Weights of a small masked image model: 4.7 epochs.
Rows from block 7 of the encoder of a small masked image model, named by matrix and row number. Rows with one number belong to one neuron. Each number is 500 + 40 x the weight over its row's rms, rounded and kept within 0 to 999. All counts start at 0. Numbers have three digits each.
After each neuron's rows are labels from the 100 images, of 14976, where the neuron reaches its largest size: "patch colour" is the nearest of a few named colours to the mean colour under the peak. Only what is clearly more common there than usual is listed. The data: microscope photos of single blood and bone marrow cells. In brackets: how many of the 100, against the usual share in percent.
# gate: MLP gate (encoder.blocks.7.mlp.gate.weight, 336x128), inputs 0-127
# fc1: MLP up (encoder.blocks.7.mlp.fc1.weight, 336x128), inputs 0-127
# fc2: MLP down (encoder.blocks.7.mlp.fc2.weight, 128x336, transposed), outputs 0-127

gate.10:519470507495497465528500466517466531556519469530545489396461524475596441569419480515509455438593472529503482467504482487531477557543551487465513519563415471544529481453484467519504515539492519516523463539510480433507559501456486470510512499564514495473519468482473499548489556550482539550445545458510431414505523502548471417438520454472462509574509522522493534474568459457559515418534
fc1.10:521491530402486491566465492525520489542495452487543473506449477524492517494484517527508493511575537506449493494516602416517529540485513481478524486572449461512525496465505509461528506608460513475473480528407492473543551487482521410432555533568453469427492462517501479547463461502490559474436541423553499466495456476543491518523484464459552515530567508525496523531571415458530468567478
fc2.10:512532513549500545488462453502564520537530425543549469484513576479521505484459475437529518488405495447532616522528548528486550554488531458490491540539481558514551521447464495431544556582533559497532497568451510436498492460564506494459526585525568467482500495464496422566488468455548513535512515485582532441577501488476491461494495501496509529523550506504527480440440510476524502520522
patch colour: purple (63 vs 21.5)

gate.31:467478527534525430490474438462488440505521534535493489453465468499546457537553501546487505555504489485478448516467532588401494550520526470476508452527524466499520460509457536510531534487529558506521488498535519479461524523528479483495483549529455517426423480490491482502604539465477524493488495494519521512541337474561559522504512407514520565515505494478508560471493537586555446404491
fc1.31:475471527533483438440470448491505450518514541556489511480490469432545455529547514551479482539516478458482454509487525619470497560550495490469483450558492486488539460530453563507540491526480540522507488479532541469429527526553523488499475530546493568448441474504470451463567570489463514498470498493508505537562349488568520530497496438499484555467497494533525501464470503606540487430437
fc2.31:499521454478504462497485456516511462476516462536519492534566544559432468547547468496449503475476481486531536501479437508467511518474466580459428489535498488453486515511551441516489412485502437531565493468488544503493549497481514470542526523429461548555539483407555464505458496549535550431511482506546468485478574413443521469489495485465470559456426466426432445422495481527450423496494
patch colour: white (97 vs 21.6)

gate.296:455503456492529467488459562502430490498531480530401536495502573486560559500477473473502514509505479539441530540510436517470434490426432551523474457525535547575516456465518447438524441486535453484493527521471518507505509539555427533446500546496526514524538525506518540454507513497512559423515524436519511539527477419495495569362556488492509499528558501502487453553549433536554498509499
fc1.296:529526553510461528500574442476530489491513562528591533527556439455460452564487532483511471491520535469502445500502506435497534485572511449456536515465477490452495528516501523487452513549505512494533498516514514496456503465500566418580498501458466483466484519451553514460521513512515531577556478578526516482467507533492514433584424532473477461495446471492538550437392511442501382486456
fc2.296:482503459459495528518518519483505544558599470513534523476517475479448488510497521519479527522604454478456418419486461458444470505467554492451491472526509555462532501554488455459527521543468519510558577490468469379448518448444483496518478573507480475440557589515517473432502550509536594519498525484520498517529558480524560530509482442512499502500509490440486454519525560566516426472519
patch colour: grey (72 vs 22.4)

gate.176:488521400478462528528495564503460442625490466466410450578518450513499514479510491484545443534454470458536503506475458540500474461547513460587522557473396434565479523487476506594459450453479462527468482497479504558513485520517593498474482522506434575520545528506477494553479511542482507527527480569525495517461483493480470525450455527541518531556553518506469529479493466484504484440503
fc1.176:511457580533526450538523361437453544418522519527574546444501534522541528548524548491450518466503478546458474506437549482483561527490518493460449480505549538431527457491527471477586515546508507518489457481538551490494446487517441548508470462547547412503463452527464529504492500436493526470500471489507538544568582489472538489574542485442509504465459449486530477519481505503451493504555
fc2.176:517459563515468491447550520456490455524519562484451502447506461569478548503488483504519501498448510540430484505470508445564536556536551503502530478576559512555552432477551528536498547530478544476463505572401527582557503501427509501486530510492472508526546422576539481517489454474549442489501482527465497525489569557451479526597521502502473429549564517490452530516559526522535479495546
patch colour: pink (60 vs 24.2)

gate.61:498506513542454541405493500531508556517531438542515500492511453491464521546500475510413504431506505516529444434556446472544445493483491507524478530411458539519521538506537484481485549478590560462444498476532574488520525500503441527478569521468518452401500492480480487443466459543536606451499506570570516444583451489494515401542523539548489503476515535514528474531465509501487493472515
fc1.61:559472525500541471574492456498565415530510528417534541487474475578515474457540506539504481541512551438518501541486505493432536510491486545534524516490519496469504463475407455488470489564408432513545492487480456466507470472511509561506485457469541523556455528503517464515511510395476411546525503455422504560440485493560491544492504435464501497524505408509546508539568471484502507556565
fc2.61:489473444444547511504468495490469451466464540503471571547477515607499521522511541546473500539515492522467523531396513487423512445517559497439506571568538522485457484527549521498499487510505483450572532547465516488527512585471535495511553506526502443548528527473452382504491502468517512496453448559538490479437424546555568534448470552530497549569467469505488559529491534521502466503555
patch colour: white (84 vs 21.6)

gate.286:511535546557460495500538483480435501498541450488486467470524466494513475488491471430588452492555558511465473484490526554508563575469523529472523530513544553558514457476510455575500533504372473479504480541501550511479448559421471427479518599491439594483556452546483535506492520474512481500507461505473523533454499473502545547514483476585579477540480486512555470503472568525482529443515
fc1.286:488563447528497492480445548519479507527558505599479483525563522485468517480537526515483427501502513489498428527506446484441484462464446471490461530546531503554439451493513460547441533434534529501489486465514471515519465455461571530424483501528591524562501543536537516481475510511504546501516549513531523515517482398512435507530524494532508541502567505494474547549404425438516474625478
fc2.286:516498541501453445484492468532435454522534530531480486464599493437515502458560492367513456523507570497468486536559429538524528471439532562562575566508534557578490468543496503488472509487551466493458541514502558515497510480494536483436464527551460497517520484477474469524540476503457446490551476396524492477497484504555466504502467525559437452421441473553518453503474442516492505541505
patch colour: purple (52 vs 21.5)

gate.124:487460443473425488414506552547492551509543477441521472541486501515466514424515531584435484633474525554582525486514380475496482563509496527524453543480479539546513480462527497526504582453505518445469501436559530523496517492449537481532464570530507500495512455501477459500475467515532509531461570494511526483500549506415449502508433496454513443471474543500528452488526506481457449519475
fc1.124:489449446470530532520465489505490535477445539504506478535578470522428538454548494474533537478526492547484514555467579485442531489428469503492523423538494525499518499542525465409514466516532497498454539447457485489515575522533518502466481504508471530501480538476628491454563537499468435449598481496505496500437451582458493488458523464507511509464520481584494517537613450500430540495489
fc2.124:489543448478462517402431512542493521528521453466498545580529467558495500420509477534482518481458456463542536471461550530468542620486460501494414497479460518517525602538485484524513517512500511475539543507428515495514500444420540462467539526536508453480513496470569507546486540516500494504493504478459494463477394581527534575451477471455563429503441504480514512515476533481457452483539
patch colour: white (58 vs 21.6)

gate.97:510526490468468420534515555484513497500496494579440392496538505483471556480486543483482449490422482527512485542432471452539503468486458495557503518548566465436455522489501490518517484568495490540527463491537486489461524501578517511499527517534477500568534542449444458543518514498450506437527490496539553520443457529481379501471491547504524466503421544554428496507578457471571517585549
fc1.97:450509526492461528495465525516522511492455488570458501500456491491518500442531520416537527612523530554517506432562390478511532495480529523506511450513482506437519489507534482504453532625508505487472525497554495441558559517489452480547507529511559577491468509461466466520496551518513473460497535488478534445495475539471531525508463529521497456533475440455503380506514410545493437591469
fc2.97:512518496470448408564493524494482460507468500536518466535533523475451476553467502523482484482441473526511433551426577527495481426524457507528422534500495511417445485481539537490489421514498483537560450511585452478485454490614456486585498485478460491568524500475466457463521535583417492489455496509505479563522528496577449496467484534479518504494518498566462517474443470440462491499543
patch colour: grey (83 vs 22.4)

gate.67:469538415495533479454467494462539542523488500479542521551557512565600445547537486460457520470508499492469493491504472478446511407481473527473488524486496523401518421580513501522489466520525525502543499484479467518505547422546559556490537505480536474511488520459555540435478532494457483545518482498470469480568604496488494488459559406539432586498504468525550496504432497449558514453467
fc1.67:431528578503446429576459446524500515532487509548467443512530509455511561482495475492455474509592474534524419440550480463436475525471489518502485576492485500519470523485457518537483470453494550530500520516549458514542535463534501413498566482551478478559580493482528563518468442546522497472481494500513509492502534514410464504516477503523529495535389502490513526469464472529416491620534
fc2.67:470550449512532460565509543480557588583487507496614498506457514510536482470501530549455517450639529485522464524468559476426444518460494484487473471524445507500464474438557548580566458535530510507508520505515502462553551436473528491505483496555510516526543533532485537562464532458515519512488463583496499455461503514502503484523554468460578549508494525448489473413508510468498484441516
patch colour: blue (42 vs 8.6); black (40 vs 1.1)

gate.138:541524464477543490464528451450498536544497522476473465511550566482490523573558464491499502474527531440540487469438561540511460527565456445463494501493522499604523495449531430494495567491483453551497428503486563519452376460474502569530414447458553449481520545492520462481555483461483511554469456465536464517480543546491484446538519522548481526545431503517503421533470495501516505569515
fc1.138:511536445521505465487542437451540538509554466508508513557533542508487521564474489437483490454551487446567500444460504504458443557600439461499474498514479552622499541489523439459495553510462464521485434510499536514436446467489460514552470466466527436464520493463538495446566478450556522580477484461551491494481529538536506466530483503560510549566463504512494433541407517508490498536461
fc2.138:476526520466567491523525511547509540451430480511497481447511567506464529520524485504516447494439464487471565514480526489429506489560576533461505506405482489536504467531505390527504485546538585487507520451524484453446525427563510515514497514536515436554527539546559512493455497453451481469467470463485484548583391548545461530456506509554479459449510451500510440517439578488512481477462
patch colour: blue (57 vs 8.6); black (26 vs 1.1)

gate.279:525495557444485560528502487529546533474389554473576481452509477526483522515544471533400531512523530489545529455480582468437470523479512487467503523459466466491512522549497584500502512526504485458516500497499419577529501482508524499524514561535511479518501488528554444447527541504457452544501501554471431550506499558524478480480467514497404522434375465555520534456492448470503541413489
fc1.279:530502465529511538487455447479543549593495538491604432481535487469508476494491453519523407441545559447491487500496509533542593480558515487545518479487518472487505464508525496514443456579539498554523481494515465523420433487482529454521437573475482545479556522452551400432459522502520446510483509499489505462479538468503469484455530542456461565560486425528550498470518466448498518556521
fc2.279:504507475449500476493460572556495496514532441559445525528443507553460473501496483410510632479515504494490484472446492514453448561445528527419469506601547546480535496481483489459539515405498466491445499487469522435536567532484508509453524456459542533468529512571489581524495485465464515484511508527520511573536530433464525571499496468493501480537521519484467506502591568502501560489448
patch colour: purple (63 vs 21.5); blue (36 vs 8.6)

gate.59:519495457492510479497452492466486488500468529525520486445541419493574542510553517518506444564490479523474499533481495506486410523533495540595481500470514489564565554462521543469475464509473439496547432478503466542438450533507505530527562526530492513450468501480442456523492566535422540477485505510515474517553352477585521485465455432510463564545503530526555519486507508491504386497521
fc1.59:420549476483511511527554514470514531490516500463543529448592538503454485530510510458531502452504458535501510483504553493531581480447418559502536514460539520446470442516555509491489509484521519487460510482497448524590496466472488524486470489548554464474520468538578580461469423469498427514483428469506580513440622487423450452505521482545539448469487464547559532501551524466502534492518
fc2.59:468460507529501572517469532511508474550525503481516462470458455499503496510454493487494523498506485487471482485529483546540548556527575549515534524496533521592540515459522589508511520550512522429452468574524569493511527580470535558421473415496588434425476492528511456501485523430442469541495505483431543508544431536563483540517527540518515453521556484506552576588486558496510490522548
patch colour: blue (63 vs 8.6)

gate.2:515404510451540563491538470486525511476478545555474562557509554565467430475481470421477496489519444476524592535524469483500504515505499580428552449510482536519477478469569472505508499483505458521421532472456508493515530488497540527488529464542418504487467513520401491507492486526565474541499477471592492500506524572517485419408485458493465441473487516448537498557545470516561489538562
fc1.2:526410493479535557478531483503534503482481540559486560558523574555475429486498493431490506505519470442539604539539461484487494512492522565435576453517491539515512462433602453477525509467490428513425541467469527490502521482487568535484537470519410493476467507511433493502482498513523502534499484478591478484504531528523475412438503432505472447458510503440533523564531482493556483507552
fc2.2:458500491443454484525517525493428495531448492538521490538449585514573494566495531457493477512465455581476501576459453467481445514459473421505518547534521457465482504435433462479454399443490566504577561504504468523508477619522530509504476484501479467518547502547514544537470497531525477543487549521528501442487504484516436457478429453487499494485490462480440560475553486510428430525489
patch colour: blue (79 vs 8.6)

gate.7:416545482484575515518472466498483412444532591526492518506466480558564507520526464559527427521523515457508518483505432521513511484597555490518449522509536509413526450476506477562511446564516583516470526448548565432489545482532477473590515499480452513485452481456524542515463580473490470458494503510449499468529458523479557511544487491453525521472503458481466484494534475461523410517430
fc1.7:517515436452557492491450481510593501458434561500496465515519513478514521503421508513465506504476519529556499527434487464450531397528512489509500579490550488495450512530565541493513509460488480436532499556435440485438524436542516478475494520560500495447476492485454469547580461489526483500571488604602547520455476489424525551513566544489486480485451518542424472499552517468513482522523
fc2.7:510528587499478499459482485497542505557440509515451526530523493498476529472507513567537574491427497471494456533526450509456496471511524484532506510505427495472497450455539535416473574528460519474509510454477443490489481471515446521456484468513505477545420507503506508517500577434481453520459436538549474559579481444496425444507534436528503423508542581498517464373464483510584510479457
patch colour: purple (94 vs 21.5)

gate.44:456524476534495475438533556481511489480562539532460486539505497474539453475519508429513448517511479510458483465592509505470467555519531469506524528474594553475445423535469497515494551475517501516517524475530511573531553484482463525512449458479515467471540443541507565451502540485504468453490507504540527441475478430435546496597504449555508644496533542521517510428480412526449471486446
fc1.44:457521494526489477441537555468557485553472531526504480521488553482517450560468543486504488516479480509509486484585508496482461521467510427411513553534538552474479491492479435462537564443542488441511477486582432484491477540459503523463442488441545502453553462573505496534451482491499517460577513567507546499530490453386547493571508483587510583542477506466523541480474399473488508504514
fc2.44:490519567518534433513522510477494487450370518524498429478483499461627478494595462512499494503431549475537476502476599541526452489529493441453512464491587487463456517520434485440524521524503528503462493509473563517505523511426433486500446575436526541433472463461567505537483523538500459536514508477538522528496535485504462521480497486522450461502515503542549483504552540438489572511487
patch colour: grey (70 vs 22.4)

gate.160:466458475487480504518496518529519511444522520531536417493493480513538444456551519501450469498466487480583550478499490493431398474451559551494476526481529496558533493523501440513432540532511497454466498514496523459479473561491549507500502533531494416431491501468508508501486470463515536547503530611488473496493407567540497564485513546531537476477445431448494518543621475524508501565605
fc1.160:488416583484482484525458513529504507504519516532535490431457470510532442440528505465444532522446498516551520497525478451459522548501504518489506484388569474500460481501484479461443572513532447528391475554501492456468495518528545537544482486525555445476505514516516575579447508464529480530467565502523532518520480513461547517495514548460529601469497437462518483516584486489484595566559
fc2.160:486542463491512510496518494521496523563480568494571485490483489527387489537522511542503494439573505463493417554461517450530482488488540504499497554520581451489434471522554514460540431559553501520534521580482494427520482505418500478470520474456506473529508502557468492547487466509404534534540440450470491528521462486514455510443485541508531533493457566514458513526615531510523467484604
patch colour: pink (59 vs 24.2)

gate.313:516444473516518467454481539478475513497520463510458468549493535474551459462503540465444474472534484423519581554488403433529490503475540537476540597471500487560571482515447493509476498544546488592530454513563494457493534487463481570456441550496549474459506518500447470542485528479430563549500477491478459522506527566486490453477531514425432514497548465488516496518584452502507582520574
fc1.313:500557502500462489550476533535542506489457511511512493470587479529489542552493509518452565563464475531466510442533584523438483484512457469517497437522527519469474451496549478474486433509575500409445548491444503550552490526529519471536515478465453516477542512496563564491503475515539462490512507424518571510467480421448590583496515509490537521459530521539535503468444528518392500507395
fc2.313:507476528548467437417471523526435515449435533531543482481444499506543522581586467445557496525542517532466484460460538469515549523531535531491520526461460522498546499453503562517548517482471480511451441536506509548443507547599417496462492539479489503560476482472497510460538486590440550473528541566519533492485512516448530525484465491530511468401544521540559493514506446578546518502430
patch colour: purple (51 vs 21.5)

gate.110:502531544535497508548527525471531551538524482489543474399454463561528472465528504444464491524517509448532483540551477466518467452557471593455536485483511472431580534510518564542519456505489445436468507492462498514512489491478494526522406517559559495461483519529465486524442497570517425515542508475500442466505596452553479468582480451490471495512488446476493433479541414539546435458505
fc1.110:496547532495463451504450565485525475483458455499441450506551514520530534502464502559546455491563534422454553525542538547473494516442535470544473535520466498512446437487432462473513561480495499459444463525568455470502486499535487529461533470558515551526521523442495501516512569513431532517493516512497468592521412537494504525447519400560578558505456538547511466524513588505533446473441
fc2.110:545499508585529480461493527489507571511421470470517452459441493526541459572501484518434468503600492498443478504531502510517467476507507544529508489479470493512512479510502498502549551549520525514399416587470497479499412504563483507399499485465571501493476483496472539524562468509485504569537488496408524484486503516468515543517483548532558500507533554542568499539531564522597512581529
patch colour: purple (48 vs 21.5); blue (30 vs 8.6)

gate.93:513509435547514511479477490514454506516454453497545550515578553553475541515465506497443468404545522498427533494548491484581544474570454515514501501489464556427535545533485416486535522422443499524471493499488503470464510473592443503496461490438482468551515468479547470548531424441517448496543433488536455514502601503479524524490576457548433509517527499542493508519456550520491494443525
fc1.93:502532433542556518493476483539459506491473483510551567475581535514493527531455511480436490368498498491470554530501487445549480451537474544522506513486479540430555573517521405490503525449487537514493492520469497480451501480569482533526424492409500448497524495487599514560511415470525448532509450435556494467535575509468524516507572469542484536511533446499495503553491544514448467473511
fc2.93:520522479443514494528497457481473469465525528524538505486569530543479481441466480498460500504464566507500538497452449465446502433488376456531471462384484498461439418499473422515406468476472480525501556405487502503440503504536541506505469517456541563514513456409515453482543492496463474542487486505462455466531459512545481469551462443502487454472509423481467518463532541572476470513545
patch colour: black (64 vs 1.1); blue (32 vs 8.6)

gate.101:488553405489497486522502502521483459489580534520565540499540507496520479563453513563464512513502478472534459461533521561467460532504445550451432544530546532467454461501498426482480462539436493523464549483540418439502495513491485417515489570510475557480530517544554525444473535535567508585512443455519551459517426518478560529469504473475497440444501486537463504496401519520468459474569
fc1.101:493503538494541481479473527441553486530487539460448423506505460537479501480500537494459437433493455470558486594459436499502488457470590475505514559495532470490494522433397549582498566482491516483478550555497509583473548448502564492507485542474510495477464436468424533503460494486459476483517516559486417526393481512535542550526504547466526518515505482481517481518489545454486594535466
fc2.101:466494537507569496428449496482508543506476520453450510463435494616486536508511502433482529511477502490580510470547528491489520458483594476465538530456450488528515550507502539561557533453444504520473417522556521616531468454552468544522571465521519509513499463438515513451535435552427424542507551509553440471496500424491493465471486488515443503503488478467561528484529511454502514511465
patch colour: purple (87 vs 21.5)

gate.120:523474499498482519527581495469528468472503532474527469583559475552500514464550496492471443476467461521487429600468461472466566529516456467477521501571456428436509457501544479475517478435482419519470499537485501504484508570456573459467540481480476558515557524503604493559484493514560468543531444495500489525503591478508563438483487445513479529478529524436500513551491437484562534476580
fc1.120:499535477492488439496480497568466543471511554527493520472456569462494549506393424513468473475476502475487501423485526533474424474502508493500417527532475551554469567576509558547496533499526540428481511479534499566498520465542526576531523547521601482514530494495455510442473527563514541500491458559515521544522413451464420486518483480513484466571488525460433531458477505496441472531433
fc2.120:514494513479560549510496485520567503464502538454480528459449494569482508555521496512475491488520492495466514501416490475499533465551545508500472490577538530529489523532562561449539581540504519417511505574490555473465505477481495522485501490545507440498532493510517502476476490427502540464447482605429460483473457516518468499534497569473501637541471577445459612536545556476534552472501
patch colour: blue (70 vs 8.6)

gate.118:518475524473482526612430510405471514555471468538477435502544475407569426475455474516507509521487504456533482453551499544584565518506522484488474487502488468453554516483510534519477515466540447506570466518559484482493445484503543433515505537462518497530570504479551460476443538516544549475516488489443525481458580478480489512537468539491608509450416481467430511549523554468520487509471
fc1.118:484506507479472547588449564393516533553433528526535399505471428462535486483486464492511482516486469474545507435522563520545548545453500456515484484502520472413563495445485557505548530470523427484533484573555539439438469504515546470532494584461524533505525512500552464455423552531529562484521518495467512462506529506476482538521435495475563518474454479450451495534565532488487528477486
fc2.118:485481513471498496499525514455451450445528464475427514619543512521498467596496495571531464525488511544469503446543458431510435483426524466494508514529470427523536465527509585488568517495528432431472541533437532514502511559480537518500442501491494480522440525491524508523511492575528443495487542598541552464457498498453552458475470485534509479486572529483476419485440561558511526477474
patch colour: blue (55 vs 8.6); purple (45 vs 21.5)

gate.29:549446576491540481519514568431507442499457489489435489486534538457525545444500460534493506512505505481497531488522484552447609480519485475449512459524453510490568524464545449527440513514474507489482543551533472471477441409560555496466513486561544464439495533446487486521537524474440530477533521500469417525500539507503479502586464405509481568462550468530583500493531459500557493409518
fc1.29:462502489482504475523523544441476485509460524466483507478497504562453586498508462508508507505481488496447557510454451430514504436482544515491443561577539421465525497518485555425512588570529428497539531553445529463467491507537483460478559524462495521521487448549606506590542472471484410509468556544487509454449490512518525486456494528490463586534474535502497441445531451444510546515470
fc2.29:493487501468504521600488449518519604520509519615558489469582524500515458537453509533576536470507453533565497557545503492480486539573520449494459504484575536469524510541535539469510618464464471499511457484504425558516491549539499558471454450461516483481453467489517513481494449451520482499519513492512560456472478485461485483506486468449491446493493412530482538510550429493545550454559
patch colour: black (57 vs 1.1); blue (27 vs 8.6)

gate.143:456474445475456474470468540442476498505551529522518491500463514474527491382429475572517527498474494538513555467488431470466481565451490503470436497490599503570489501516538494497505473524476524508470536569528512577495544448468517482492563476576579535525502517503480455438496532505542488456543550532505552539531411488475514531539502447548535442494431478500452557488559439527488479507599
fc1.143:432526459462508413465454574453486476508511542533528459559471512451516458440455422524486537510495508512483525491505465460508450569494447500450442513519544449565474515504491515498496459557492523453469540548468546570503541454482572488456561458550570542517490529477513454481469482487533504463505529558511573534467444456469479543532533480565549460534418489501468523512568414555451496537559
fc2.143:540576558516565518524499472508475510501454520522481513520486512465478445476467497413543589448516579468512474458455499493448542488471460435485526524525537466490411497443515454495564436589462490495460412494434476500478448516529511483501528476467531607508520456411524465501507467469418529506478514442468439522554482431522521507487520432496527491455556471486578469516523539497487515477529
patch colour: pink (75 vs 24.2)